config = dict(
    train_examples=22083,
    norm='groupnorm',
    beta1=0.95,
    grad_clip=1.0,
    steps=3300,
    final_lr_fraction=0,
    warmup_steps=60,
)
Rows from block 13, named by matrix and row number. Each number is 128 + 32 x the weight over the matrix's rms, rounded and kept within 0 to 255. All counts start at 0. Numbers have three digits each.
# b30: branch 2 3x3 conv (model.blocks.13.b3.0.weight, 180x120x3x3, standardized in use), inputs 55-65, a 3x3 kernel for each
b30.5:131127169162164149128124169134122150148166129136166152133173176100133129113124177102122127164115081116141058136131127134142132146124156117137094142136110106072092136108107138133070110130110126138124140124159141103130142102150068172198143159219132096114106094027128158106163086146139054128121150146
b30.6:166150191124099148070155121100091138122140054099148151108169121115140163131157129110159113116135166112156100121138168047169166143151182109182067098186142138067121139186181216073164136112142143129157089098103081098148077087094103137115151203185049103152147114160129095152137166113064132135057145140
b30.7:140101141183103095236134094125123152083101087104145128127144117111081098149117107189173097046071063077111102140139160133143137165128138143096177150094090138113120137100151139079092165112068112112159118126159128119117134122107120087076052122078145167115123096134130135140156136133119115087150159100
b30.8:152095093137093161129091118109114158134137062093124097131143152134105123138115155168148143128127136103103141120114121136083157108134137153096131165099108101100167089143137089115134132190127090144138125143134137150062144128154103086134071154106108117114142104151093111158150134103151181125133085155
b30.9:149102120116031132092085095176106102151145091164109085108120143115117152137095174069106102151174181102142135130121154127151105132061152116081095114099101159134161174138137123116122120085085216184161149170145158126127056113117053150189155147159143106155122093137162083145116091181178077132080048106
b30.10:024038047139162095128155142084152142091124134117156192110130130163141136169123157150103115078122142208113081118138116120166133143154149094051096178117085138130125080115098119153104120143101093168120114119147102127174119092161082102151138125211106114133139174118130167089117100076154174052146163125
b30.11:116060095189091103095186114192149138138106137125092183145164130062114120164110104143113133084121105174120134086140164146143111134168119110090114111119114135165105145060136111159133144147138163120129176131156165166166142194129084184110089171098187091167119131141107157075060112093076134111136154112
b30.12:132158085126069084141121183137169177151158105106124108138123101123085110137126147173150093102121072075104160125141133159069115135139125186145163121085062116093120112143101159109102114095110109126165153159147137153118146096093103109099060095131169131071108098107155144118127141119153098065143128146
b30.13:103126243117070129212137085122145129133171141097131112174173159181125121215121165179146136093079125111096129106139178131095103159146105090083166097104170145095102135128132097127105171182059150128092122132069099108137105089152156133096138112155111115178118069054095141093128146142184119128155129136
b30.14:119113228152156143119121097136138146126122157120198162153113135135143138162117094139159107163093123094077051131108151118096102103106158136132124137131150152118113160132112146114107162134109124136147131149121134179162128176109169158127164192119139116166140108113154113053130070138156124133131132173
b30.15:095032037124195112093126120143074103094140135135122123125114134098069140156162170103136157113074184199160178113093097128102093108140111107078081107130101144145108100087077164143144079097095110133135129108175138126115166170145087112154152103085123109163166182127171121128131062108083177101079104127
b30.16:180136159097044155172126102079146167129164082117081114125146131149088151152161107143141129192088143180119113110178106157109110184112085111153117105163115179114138185146128129121104106132135083135114119095110113120140134133113101130100168136075122156117112193128140079140125147114131128201163083066
b30.17:077118109084121134093095081128160137133108055201170102110095094135084105111150119106080129127167149106184159119176114083124139113127089088163117131113097169104153150177170177126096141134154157171121121152181100108122096150116122120075083063086163153165149165110110162156114090099079117095096101117
b30.18:121109108138197110095208106177141116109146150175161169122183092126129147161136144132114109087119113187197113121112112134128149134173119096159123112130136128170154131066139170158157173169184175134069142036062151150140144073139151171139182145139043099119141161121120190086150093135151186153125192113
b30.19:190174079116068104136142115195161092144064101125086089124142094098074058115058131075137136080133195105130216103158091180083133147121099166158134122015086174135148152154124099127126149126117172113144135143117167096094159162165158094145122146118116117148135116129091179130149132094162134174133111150
b30.20:142113049165083088203175115112149145112137150159168143089086111078124121120086083140120112078106121119088122170133117129110165136155129131089102116113092152126084150113130164107131166154133123143182137155161149116110117116113128135124058151124136115090131086128136139106142097117153087120148121133
b30.21:139088171129121173059114144131122115118121104074140152091144174062127211110132157110111096099130194149144134127100180123143158071069168087057184116117145083015102159096168159174148101121100082137124093078109079061080082146154092192205091194186146097134157082062142105153112108168155174100105071124
b30.22:134068073153073080119101173145163158152082112131118160081135091115156165127150155125117096089135151075089108132118109139089091116119135146056125096071104106100143165107131113116113155092102169159188149162169141140092116094098063095089127124225137108119091115140166111174171120137169104141053083122
b30.23:129166130039089208064068092143165119079095067149125179079091097147189151133080114121149136165188148148092170137166122114145125147113119125193076145175155123156124075155141114138112131176077168143143155088118122139120102096177162102099156164075136171112101139131151169125138149097112150168156075123
b30.24:078110014112152051175163111096132159132182199138149146110055103090124128129095099117116185106109097167139079109091072163121091143165109117126083051093124089151068095097110127144049139112163133138132128149135115147179105071124089135178089133099142108087189130077115105074133107120136137125110128136
b30.25:155187138099066153071084041104130134120086113112131103129039120148167113121143118122106113152194160119161116119178161110138145123164116143144112120123123115135167108130225157121115142111156187142176165143075141153131129123117192163087109123106124131079125131192133121143138109124146148114143186135
b30.26:081156211102062002179135102121058105133148121129119134171200130101110118183136171203181157098072120106143165098150215102141141152150140098080199123081096126118119115129193072080081181186141142119105120159120115145101138173174181084074120069075123158179104127096130143154090106209094090117123184105
b30.27:158126136132147144055113110090124147090090095084049180155146180115210201152186135113097130115164161120171198146145138098122176117159132130118099107101158107132176137136141182136124101116092138145137087137094090061137108154117087114158119144170103109155114165158120138156148114154120141079118119169
b30.28:084164164069136132192186097094132121154145157119137104124161116098072121126148132186161098055040054090084133100148114117117095104100156120118154062149117151105095141103136119146082160159119104116100116168121115108146173129111117109098097071120132089174084074077159126118118157206108139157122142121
b30.29:128177093120129172116125118121151124100102118147166112131129127148110117120167091070133140162135120162174169123157096092134106103155118146150114096123165125124105147120155079121100093135136145107096143125047152134117109087113128113077180110090076136076085151145100114150132126102099128157125123131
b30.30:089152139105112111101136148133183119189136132157085078162154138085127098124121143178163141076081069139137144113118156088098067126166091103172167096098114133131157132104125118113099104179132129090062156160141154170178215156148180116094152080120133120153087076112093133129102105189130082129171169178
b30.31:148161105136107104162141125112156152154119074130080096144130148118179129145137176172122110102128093098105133099146133136103111135121115148191174138092085100144105179114132123094095147124105126116133121139126186140110169120175100081095091119109214185108137115096102105102132165104120102077120132079
b30.32:095151092111131125126075084172154121131048119094130178084090128138165170161128128135135068107136184144178124117144123124124102141137148095090123126070159139173128111139132104129136114124202118133059136076090075108116115092132113146140159121107156160125159147182190234164122167137190134240069165103
b30.33:123116164097071078108129069158080119109092113081079140086115128045133112144146150093126153161127181143073157153152161167147147097086174122135108114102098121117108101090102103123132142093114181159158181154129178106127052113174046130156152177099106116142129129177096157164180113124094137134130100121
b30.34:096146125133179099157158094125151135120112123148177075154164141134112136116139146151122100118104121111089139150104156143117117142160109108109102160127124139108132147133093141116113170150105107164137126132150186172152115139138115119081101096151138139153103131120135124104125131173095112090097100106
b30.35:164163124085085084116084088141116133156112090139100076120144094076148141166139146142118127150103137158166210175084125099098108119129131138087124164061078185111170177175115119110091173110119156122139110142119186125153163150137088132125110111076146111109156146121151117132166111149059062124144075119
b30.36:128081118116149139109081147162123150117098105145150131105137125102134156109138112083104127147161194122139137139144138115115120118149122131076089126091136128179161159149161120196128129133118147099088101033107133108107043095137162149177130105136046090116097127123110118127092123164141159135115107124
b30.37:126113223127103171107115124097140123090147140155087170139121092149127133166127144126143137159106086159120090103131107155128119101133124075170088108136121116151147162172144129134109136142113129106152167105132122144224105094167125087140077097141069119116106111111123139069118131091138111141153136092
b30.38:126092100125154130146119113139152120119149163138174164134130097110175128172107139132141082178115139115136152119037136125100127093108084094128149130130091114164131099146127125111118153076105131095160146053117145119182099134104123097131144097111147100140124128158134117105173140157127112204149079108
b30.39:055097104095159143110154139120125113123152131161120140086148136139129096103095152130101133114125155122170126113150122079128112151108166079138124120133195160166129087103145102147148089177164109113149142140155132135171129171160075132149148060088027130088147173089142152087123082092140116121090187088
b30.40:102129174071125113115145098117103085127162085146120126104175146090155106191148161128151106198107105100155084075140123145146115105136091078139112115197184080170145116118117117108110075093156113123026163144161105152198121097093175159157145152108106171121116137147112156055126159167143178114148144095
b30.41:142133161149130157137169119132129168144136113115164137109136092126171186140125175081131104152148140110086107117072161178093150157105101110107161127102151112108149113142122151160115142107100103140149111089078095104181079153145127136180125149171126138103154071122128178091176103145196148131147112139
b30.42:077128127103133092096108126163123121141117090133111126165111138111129101139161118144137067154107082142131168165112146115147095129068101141147113152190126118112096089119193137083122131103136175147139155128130159146189153136151091088121150128160159119090089141117121124150131090135105138120123142142
b30.43:096111092168092087188142130168143159152142121156117172131099078050121089111097097137110116129095076129121108150106100206089084173117133167098101153087122152101091133123126152136069200157083097114138145146140124163081099120135073114119112132111153130080136102111172125039152098092140149151189153137
b30.44:127097100131090098128122166129116146073131083146171138095125136108114173120082175133135126096130144119097053132147186162082129162084130091106086085073162142141115122142141115166111127137136124131180093152081109122145102085159093153133066156194140100134128116133121081106161109148126085114138155090
b30.45:080057086146153090147143131104113133124128104082162183103116185131144180148141172119078095134152118169135087062110125155160110159119135118075064161083129151152117088099131159144092081131093121100156119097148134138103110060141085103161151193243161131105162117122120149127068115057150155054127155083
b30.46:143131154103188132127188135154143110122154131134117168104068144092161146133097118076121126128207145147129147129167139135136141173162130127095081095157127145170160155089119133169109127142157111149078169101155106138111092126166048121172098067088106088118114213127107190076128144105131142108070156112
b30.47:094099188104071129156145122145174187120105140099133127173143132094112129164066155166142059069084120089115055083072163095133145175105109122138158085091146132118070098117140139134082160131132131125115098178206143140183170162164101098048054112134160096107083071073158100098082160166116092104158178129
b30.48:161129148183133102183171133101153156115148161129173148152144155117138103112059112202136111141106099166048104118148108202094098143120099123113132160121056150121107165082105126121098125091100151101087115138112161087107088126116105174158076133120211139115128117101118131104135153099101129093114123132
b30.49:164116059130159083221159120089132152123146114144157145112095098102134094052143099115103155106133098124117135152135119186117076142149101127118086122092091111112121110115088154157114192130131115122209124151181082105129131105119092136100109066108113106150170120093103158073155138108142117154139151126
b30.50:147144206015063128107048082133091196084111105065042127089154157083135152114147169115134169101196150153173206090114147106125152083106143109079123122072148138086163223125109121135115150168125156131167092062081105020093119155147058160161119207075157165173122152160193156141163151180137148141101136148
b30.51:131129151174079106195152078136107124102150180101138129143101103127137126143075156146138119102080108135103064135102130185087151176122096111169143172115143126102071178133111155131037163105090108118154126172105116097111119068095119105119090167183156082171110098068191160065103149159171090099204174117
b30.52:046054188113177173083163180096126115121137156205100125117165118133146158135148125137137099095101088146139149137105125091086156130135121120135153131148084146189144099094162127143166112112154105141103172131148127183120163147075098101158106134094142109161076167119138128088106118158149126145100149149
b30.53:079116222109121173140182121113113112155149114143117138137139129131113071161126166138148182068078089118175168131143119064094121101118133119126148100179127122158149132104111124168116141084142154153070101156149143103161166151075099101101118089087109111161113135095140137088088087142105128125103148163
b30.54:206161117061107187120078147131172096121097110089068134126148090130143117170106131125111120142164151108163142108219109133161133092137103142147156070173123069136133174173193124154110100127136161104113123087114118155141175131132159205111134119083125144117110143138092170137148138131121124144128111110
b30.55:111121084115103182041120117103133083123079102124166175114106157183174171133158135131105047169148129168107105114177131162116091127147112050128154105130147124148133131118118116104089127157112195165112126084064146143143083116153120110142219159190168138111179180147082183107167121124138080096118094057
b30.56:183156136087091119142158127121139156152112116121128119134120141105106107072132138174116096137092109101094199149176133136136107136136136128112054114109111138101101140154140130092074164189123118123181163191114166100103096113102110127139119097111186151129110067082186145166161185059096124094138150144
b30.57:108144120097117146065062116128102140076053046043113134077160097134152196162189118108103127187143171103138129134126122116149167083137129133123135082140168135127120170101147063084135100075105154186171156166130131148124087192148080154077173204164123073160136083132133106130137143149106066099044126154
b30.58:176177093136096155203096113116155090149111096113142109135102082152146115128125101106148145141195131131136142169104144086093128156135131098120144108143153138147162180132102091115150180103077136133111140101152093156171102158125116097089173113072190163091136100092062142158121128138193136159115102154
b30.59:133003075130148162097119160107133122065090145130168159108104190160089153193125156122093110075077153179142135117139118159122101066098169126061194171151126118134100103113100147175111138148070168114097143083096127066139106076168089131253164138250141077099163104131159152112119096084121140106114131136
b30.60:063094168095065136162148139092100137142111104100106094150147154114100101171158144192119130123084089164163142080156156135102080114104170103128183153122126121173163120132139124152120150109154152080063121113097125102150150101068115157114093104109101125163120090095083114176120138156102130146150153191
b30.61:152146091120135078102053162137142199122179146118103122110168109111093140170091101166119132126141108149117137114211137116123107129102110158156101109170105118130106127147146078105069133116077155133127132137171125140152127140140121083097121089065151152102125081101109149132120070136110139119184121143
b30.62:087127159116143177129163158122109083147135103119111109172139176125108111152135148220179110117084112098162177092125135119140165093107152148156135105100160134087194118122104147118163131080143095124108203110191094129084150156134121167132104161126145122153106114107075095129115094155087146120100160095
b30.63:046079153092181160071175110084118133109186179114130143152150142142165145194176149168154146083049110180186151121104149065158137129172148110118153123109129116121151090103113101192144092058091085122092112111146086155127100140169116156216164123185103078094140142088125189129081049090098131142128177081
b30.64:022006007110160148167119127129137122128139139145152180113094125132117188135176170102087101160130149200160092076073115137155133142110126117070140134119122146129123108067073130196122102136121139105136134127139117119116102113111068093178186142236082102107159176135154189119125107105161141127117138100
b30.65:185123096143092074195172110143122181164094149166181166131139098064123128112120097129106128111139121105080081127110088129134106153149141145127089139116122166116088126136136162114089147142086140117192125139167104144126087130079128126093127180163150132121154069099146142109166138128178097113190117093
b30.66:093110142172156191096136161092067111075159104118077166134158133134180125161097157127158182102119119159155123119132127110120151126162124088185165119153141134161165150099119137123109117144141099086057127102113103115119116122168126141151143114165098090141129202165140158208124088111089142152112142107
b30.67:091056126170168131078201157153119082139114083095097113076091103125101124157127132119115121150080174166200186111100144133129105093119153093099120109116096179178152113083122123203186115102134167108048118100083099063096105104159082151181153108117082167145173171103099198166153060130129114149113166138
b30.68:140147193083121108134119139112084118089115148174191101147128126100079114163110129170179116118070094074087081143118147145145132127161112119080134128097096116096098096068095150115107088137097072099126147147081126100126126109137107075083134102097155148176120099170134091087070123142091132156146075125
b30.69:090105100116129130062142051202128108112136111161148159122118090149157132140137083079080042144184151125126097119114133156129102088118074077136063152139154171103118134095099055099126069105097142183138169185137195177150193140113115122082155187124069112101136088137067144081080100105107115116142116093
b30.70:158166198054073076121125128144119055142136110143072071127143083134079138127160094121168112147052163102124191108163161089097123151153150105142116161091124096093128159120188109152138139155159131093084138118085126127160187112034122130142119104077127104131127091134101206139084158174153128119111156150
b30.71:188182151103059141131083060170106154087135080147056112102151176128111123148144121139136108136193131151166141126160120137165203146120131103192118090158201137094125110157189083119137133140144143112136103123093084078084117182163128156143139197041144099148127166179155112141128117089124169160131096125
b30.72:119086125117127157141140133157120131120078104026101129107115118105134110157140079065103112130161121135217184088122166098174148143149085097120128098106112151136171134123106148184151128121101157139101115110079084136129116185162120107154101084123146154143111219167122143117109140141190161120148133147
b30.73:134195103166076077195155155144180154188105134163101143119095060085106114084143088167119144105148073097113082124137109131109131147164091163132131144092089138112080153111106209100124182118133112176197143209213145147113133150099066061042067135063142149066113058143167091111100143090126068108182065130
b30.74:075060086163135133134081156101118144123089148147149202072093133106108176156115188107118095105078132187123104142100092179137116113155160108048102125091107128103153101120070111136162137122113138097161119198140108154113117081137078110136137172246118085093183158121126195145158120120127118126113102089
b30.75:182110122149047055078115120149139149167146131149071143131105153111130128108102110104106135108133136131113111141165141082082122139081160125100157100061100145085110154130136142088089153126133144120154138138068123180141119152115117079118125120184110125161138106121084065135150082098103075141136141138
b30.76:162200135070093114134124141142112150124125098174097139119102152118114141111158149144119090135131177110193132094134105114118111135096127123165109151186060141129102120136099110139148083124144126087097113118086128129116079104110140127107098115123138115144105218147091138145175163096117132182121154143
b30.77:139136140128124086089117105155130113088116127134132122120121114139103125137099089111161097156157136128105143172146103121096124063169119156111184132162098109141112120151145110098074103085085174161125134101137153157099116084120143108150133168154157093120072195087146169125136149115133142089112111116
b30.78:146100152105103146149144154142102113149118132144156118102131147090171175150118147106126136150146183126124140137121166098113105111049144115092111154103146103144150171126162114124099128101096104160118155131140119138159125172186138166133129195185197117166141116171097145124143111145171095086151153084
b30.79:139153110061104080133163180074158126169119149122094092135136141157135123114149149228112121114126129119096121150146146128119114157094177172146116082108111115147117129143134117133072095164158110131134126107134154133133142144107134133124133116084131144097081081138097119097118143121137150121115193130
b30.80:115034072118146083113174160141145179165110099150085070090127078121125054111145107090131130118082102126161119157126181144122133157126096098068106156127109091081133178099122120111114103112111165143195103164205153166144084101106086104091090075132144113151094113103097100156115148122100124072119182119
b30.81:104052064116182119102202101094102151140150149122137143144101107142116130150147161142143156101074109151156162081092104105157134182172128132112114106102099190141128131095095057179143115089095110142099144145131116174112107133145064073170122076128117049103194183109092160129118113098139149075117140120
b30.82:142093138137099111100090164184156167124128123111112177112080127106143196165152166093113068077176172061151147141145125109160130121101147104133122123103139095131131145141134115142139070142156113135178179121106140137124146097144092112159147167201149140140135145131153168147134133141139125123106125169
b30.83:179138102081129125112162161172134146143103122137081119138106146116126080142115128171137111136092092102096125175142106108065085142132101121113119111081103115102105072139094205079131151138170146155176154168160166175174076170118101113132112118143192114084106103052149099130181168149123101132170155157
b30.84:144104162080075133126158145164145147115077083097158118132146133155153142138101128130103149072099114090120147121128161145137141126173118144110137130130103117114158158107215115090109100123113138196148165128165143138108110145133135145102148131137130141178124125135124101172138122183121146145141121144
b30.85:098100140167139129201162084127132122127128090115063087153157102095043128110104107171169128072117076121153097160157146127131094173129165144128169127083103125065087096093120103084082161147082107102156132116148138100134155125112106052123070136083120122139113067095117146106089141109177098150145164091
b30.86:110226121094124144086094036119134086161075084191093114154135113122166134136102056132114121145161151163112133138126113076156126114157117083147072095160143136122140138154126075113152149143103128145083114101125169141174156073126143119150167121130018143141135186161146130088148155115072123159119160108
b30.87:142145135168102113080147028153143138119133058185131129176102032138168109110106104085084141166188180148163128103106089126160083092136090104137086076143173110103111128107137113142117098121112159161154122148132127170134158088094086167089202153162121163096092145144169191086150145104113133147118080103
b30.88:060117194090195112134119096112102103167121135080096136158166099088092069116141123155161154111119123108141134149140105078133116134135096116085123132167079106110167125105155102171194142141148091091063152154137130159171173129106158067070176079149124124107099104152123138064160072154141125100110140148
b30.89:107079149087197159140130060106115147154165176145164133114110110082120106138153163140196164070101117124143167101121169110146106104159094087147126151137153141137120099084072087086180144144046142130128140127142093126136107144132106145177102139131166139079112156137133183144108132158103143089121132148
b30.90:164147142163152098081105161125159153127092107092089079144132131150110141157188147063114122050136186164183154139096080134132126115126114130108162139108105134157168138112079145136146080104158147148092144128144145131106217137137126149167116154046134105136166182163138164116102103125109180118156185108
b30.91:181107163143154126143153085110128123114143104086149077151114070187159159093118116135076096193094110133091068137136157109106111145115129155164153144118144168124126161104120121088077139130109105151140119132159116190143098041189094049116147168171165075087136126132120135069144177110138106181142134137
b30.92:110105067152096116174182107181156146098154143179193150130153157104105130118112090114133140080113098154109073138119114084107106165192104136088105107082104130124109133100123200128128147137092132113149130123152165104137141122092120076099074130115152077147143078085126139087134094091119108112164152136
b30.93:103147028146171057124143093204133131131154117106094082214127147175149109154109135125152100115156145205152112049148107083157062092158080133166096097155132105174115089131113080144079108069128199095076140167092153134147235149107186101125148120134102169069156139124131207094137132111143131135124158125
b30.94:122093129116105074184116106143130163136122128143126099146149111096138154101149131181184117177113116051115127173113125173090115142122076161129102109050066158095101157121106175125101180074107128133142132107110105115126105113124104104108086090126153140124168111096112088131130134110106107061144112113
b30.95:129124151149064057255209156098142184126141096133160150157126108088077102108099073207174127128042073106096065108175117177110117176155133119184127139105046136094111118152124131077070141168122075135174137146186163142120175103073128108137036113116153116096101063077158128115123122146139081078187196148
b30.96:158121147090169136120106061127073116100147125186208159148157163061139162104105144169184093153089146109060072176106134126141105126138088192106133149150123132121123197141106131155144149130111153129122123121085103122128157056196106123164085156203162131135090109091166091094151115147127102156108137072
b30.97:106198104094064145093020123139158122150143107139129119130147191117108126072157092126141064160120112162126143148176123120115120097127206098164132100140172156118144161174088184107152087112101111112103152126121161186129164218132148120109143140113168092050117159131131110091169171125109151169102075051
b30.98:105031077141171070069118121158152130135120069110115147120138110128080162162121108146106148114101132155175184143099109122084096123199090142176126137104089172181151129038067112165121101086130092160136112168137142160093147157148069138180148122116122129125136139136163166078106101074145149145100142152
b30.99:064148191124035117167125080097137172087164134144122137118190154143091104177212168173133138089103117112155164108123175132139098123159180114111148152117135185162118149147124122099093151122116116165160150080114154124119119119136191116087090151128169128144062072100142108142131112130097109134135149094
b30.100:095111100092140113133105062111107153092124145103132141135134103139149103116063136139128173099102089132125120103132125139098139133099130137125141132180111151189124116145147151127149116161065114122148085125138149133158157098123163126105145137166126145132127126145128112072102191127133103105156148148
b30.101:163120091109101175095062063136119106136107115158163118115131136176170116151105137077147059182198126167138131172155152122163105146106136177145105141147109176126076124160150090129105114120102187152146142112166184138146115141148181111075198151102083152113118168162080057071145167112127126169114121132
b30.102:138137071106109161139137080164135109104111069178158121108111106163112125130070090076110133181166162119143186134165126101122088142133123155111123132118111175190139113131134150143124177115104147099162113159132098117121127124183118114100151211154129146059116123101135134105130165087127136101128129105
b30.103:141172149166071118245157079114137178156182114201129112172076128111117144076089109160116103071091073113055078169148107106133160158100162141127069161117083134112054103122107131100091194084049125131168151113156155140119102130171109097121043149109118120099101111105154107108157175071167129100140122125
b30.104:142097200077030081157153092156143159168148117169103125117165065096107036097052095169117144104119080076094112128132137121142139102103090135158155101133140144087131134106132145101089132155123174108170118188195107143096171142119134118105093111080155122159109089115117109145101093162148115151155103160
b30.105:136154135102097178092109133140090096092098081062102155137120144125157236158187135103136051178145182149154098105133121114136169090082181102068133072120184105114174132175131106152126135093115136060134130067072035107125063117169082171157190181171121152137150133179124141129117166155122141142104113092
b30.106:121172156114048102109067095162148131112150110097092121090125122159164128128083073136154110137133131227146092175154106097166196106164103126185168161175116086121125139150109118133112191101121151120102152062122144152138150128113193153152185155120087101108085150183123130143115122150126182098116140118
b30.107:050055142105181083131223161099124149143089151117170182089141168108115140139134154116094159062069114217193115104093137072149113148172137100091157094140117153188111097113060105145089080131103144105100086082152112125152135160129101103180116149170068090107124159113214190107077098101143149120173179071
b30.108:148103187056072171064128128118138135111149152098146156116175171119150193150100143103086127107162123124130087115125178098125173081128203090128210114114152091073117123147178108103131156134138132115110097099094097098138096129169092196200073141210114116187110131120117120172129140172107120118108178141
b30.109:107163186043115175107100128136078130122124096117102132101163154091125157152102133126142107152121109154183149082148129109130162077132153113105171125132162043132129092099164119103161159098145133089095126148120093178127160186164123144133136149144103116142123156176109148165159082181104148193131102153
b30.110:127069100150104069108133126121164122117088129122158090124140132144086072123134075134110138135127150143083169146088099120107104109135121107147156125122122124104125136119146080103148121105138125185155195140150144145117155112140177096054084112089151121136118128100129087134120126115085125124136151090
b30.111:100134147069098109100087114128098121148121100107089155128160150117110133169147124173146113182160091115132154136211147070178158119129144138179102090115108103118071128168100123122119119108103121138108102117082099137091179154147132155093085091076107157125166166142171109088182135140137108082153107121
b30.112:141123122116046062153169115123175125122127141163162096114112162122095120102187139172126154118115086085140189110122091102084105105152124170121164116110084101115062169098075133054107128131137151162140123124209139151163087156057142121155072157104167112112146099104126098145108141117118152111167126157
b30.113:107155119118081060144061088106074102086052074158115105149145136086139109166179139102116110157158199143104104139157194204136116171102139139144099076113110117141175106134121148103097165129060177180105123087104149150114095104131117155122165087083062147157135173145080137168175132107112092129109131131
b30.114:052121177088082116172132158132140099176162081126102075080177106077070091154101093113173143115082109158168141087172147089188113095180166103139215152170153138154196113096131120096130115141150104116095108181113094115192169144112130109070157112107132107213117095072059139179098117185142105139115130180
b30.115:169116135089112117125063063160146101113088090198165152165114107176101137155136096129147124096113152172158167174078113121118157160136104169130115164144099105127107139152132132067168115131117124140118169098147128130091097139091169120137123112085090149076143132123131131087130186140086120138179129075
b30.116:112178159059165202116130057152102093132093091136128134130142076156126119150119052167157085159105125173132128119145155061096074145104116058139141079173136119181142088163169077095148107151151118089120145163085144144116147133090165139000236087074088178152155120123131125151150140174123115130156167117
b30.117:106063090136124111117160163137154146128115136128108169097143163153053131186209139176143153075071113129170173119111152137119155110164134146074127137072124161164144124110055151113090131074131114140131158189162109125147150152143091152153146151158135092081137086156144180165146061121152126116173131091
b30.118:169152111151151149153109070116190126122118129164091148137113141159137150088103135105120125154178129119149121164103073141165122100126107153079124159109120155128108067156164080119140178096139130204170177161140146155162106073160100147106151132138149123092123139142091118128153104106146172146069111086
b30.119:140023067124175114133101133180098103134115132121146133165122141127122145216151104103116119153116102181142126118125103081115089157147106104116139155183088182163107076049090114171140073100130092111169129171132142116120108124136116116159218111209069097089116156099103148116132084139135139130147165093
b30.120:139084192125150198098147137168125095129148139149139178122157174136118158139111155131142154117113134141067064107098141141154100122167155082131162103149180063140151112153146105121111102148141098121106077145071064102157102142081149142133183228222123163160121087106101117097097121133136064149112130075
b30.121:152123176072077113129135166190095137129120133180103123126152100127128122133155185152167119127120120083091135155146174126137144112133149182133161115067148150080152148122139110159133125093166146136213158133140161092106122153164077111148110076176160107146086109090143129144093083172077099140104117091
b30.122:130115124149043087208156096140176135162147126124153101151096148096110083136114106072113122091083084131107109135136116185092110174129120138136138102120070178060072129097122141092108155166107116175180140161196110107155150109143112081071073109133162086095140080093145145073127122117141083131181147102
b30.123:080159117091128117123089148112118152148127145131141131145140152139100122102128117132119125167072090088119145095168130126029112172107147170153119112110089094121100073123148140112082113093117101117128158160146154128119125131107108078121154087135184150129091087085127099156071123093129105127146174123
b30.124:064060059127160089149252110141131176145129147127133154116100117090071161140136087140148176078072064165162059127126131122152105143162171147115119082103080118163079136138111075155115174165142122099174170156208126167132098130138110073132107102085144109074131162145121169133098089092140123131189131132
b30.125:088149039180153074194169106093097163114164144135190176117137106113073123141148125108106123136089101160082063087075103178123127178135093106090053142115078158135086085138113143162091156152107157164133153143190085105143123069169051104136112157195146112086153107101109081091126148105157149117147123137
b30.126:140123148048094134080054116128129120054062061087077092160140151061173175162119100056120152121165162158115143091107127118079168108205113088124123130082181131153112142136181108125150080098178212131109140158056094160121187152062155148105143084093118174089145126167106113146119111094120139146144134142
b30.127:109139126071188121146126061117131108141114119103099133132146154141067097130128133174129083108125108124099145097153166107116113125113154148132167156099174165124116112103118088143087122118146104150097114108083115145128179140133137121071144088124142146173102052116120120085112145148045117104128148142
b30.128:060158117131205152090144139174145105101118121135112135124172129118126117114137132132129170165111148180181112094138147126152143102136137101160148043153156155139100147115131143117131113167138125127083146121142098127195156170109160217164163118127120103136132152129145148140106141122104180137085117104
b30.129:095136152087155131088132058118138139170105126135177147131123112173155116093083109074131099154172158171114081156181102156147115152172078131166167138190157145169153112114110124149154092105103182140105068096108135172169140109113156111122204104130096127101104158157112132077151138137122174115103125161
b30.130:079029066160147066123172110155153129179167090157086097102121132078075094124194125156120185084089145180174171179111085111110138101082181128124118128059073157127148162082070109121132123134113052109125133163147106139092183177177053091128122090175103074153140113146136136173079088088209137111112167122
b30.131:124109049235110044178156124091156141126146159133150200119110120089116141126109143117126111113145163103119037147127078166130044146123091156117096168092101128107092126138100175108092148150121143105195097151193120080137110090102071118127123213242155120080166096065117115052157137107180158042141096088
b30.132:155167043141164091141137124110111170154157156134165154114101142152084109160118165089145148105103097154071103143108132153159152181087090157090153139101089125122122127123139127149097174105096152149168117137188131116156114127142085111099090146162177132095130099085162083112150125108104119087170127120
b30.133:087193132117071131188175123064101139125141151155097137162121121104118107159147131157153150079052117122097110123122159094124112125155126145095153158117073126114097105107149148108079151095122119122154097129124161154108171172133134104118087083145175090174111074110142137098095103150166128138189163159
b30.134:160177143033073184155057082170124098090079089133159106126098087170155140156153094127104074169174138092151032152157131180116127095151102136141135091166145115107098098153167117134093129125152167205143093090109134183144140095074240165114227135163112142136176149101141180156121122145071096134108154127
b30.135:092062074168089072178176077102108119144096144085120159171136168086134155127150129114145112152093152141099095108119100130067111136076122157096092178133098136157073134118131121078089101158098125134118136138122137143125175110208093151186075124177146120097163103101165155135153148067196129050161135128
b30.136:107032115187090104209101052140108145130112134178132160115110108147136158180150121088112105150123178113128135152125129151105086149106086110113136177148135125122088145137086181141096153155106135158184151142162127108146113085171073097148113141208113075108169097069183110091135096097130101112170097146
b30.137:078157170116148115043167174191159162106107135110144138159180074113160153152114157116164135125106127126140110132136105109178106121163137120131140134134112119096126125197152133111146170127131099132128120148171133153119130104123126127134142118113145101125142145159084125102099067136087102123100119069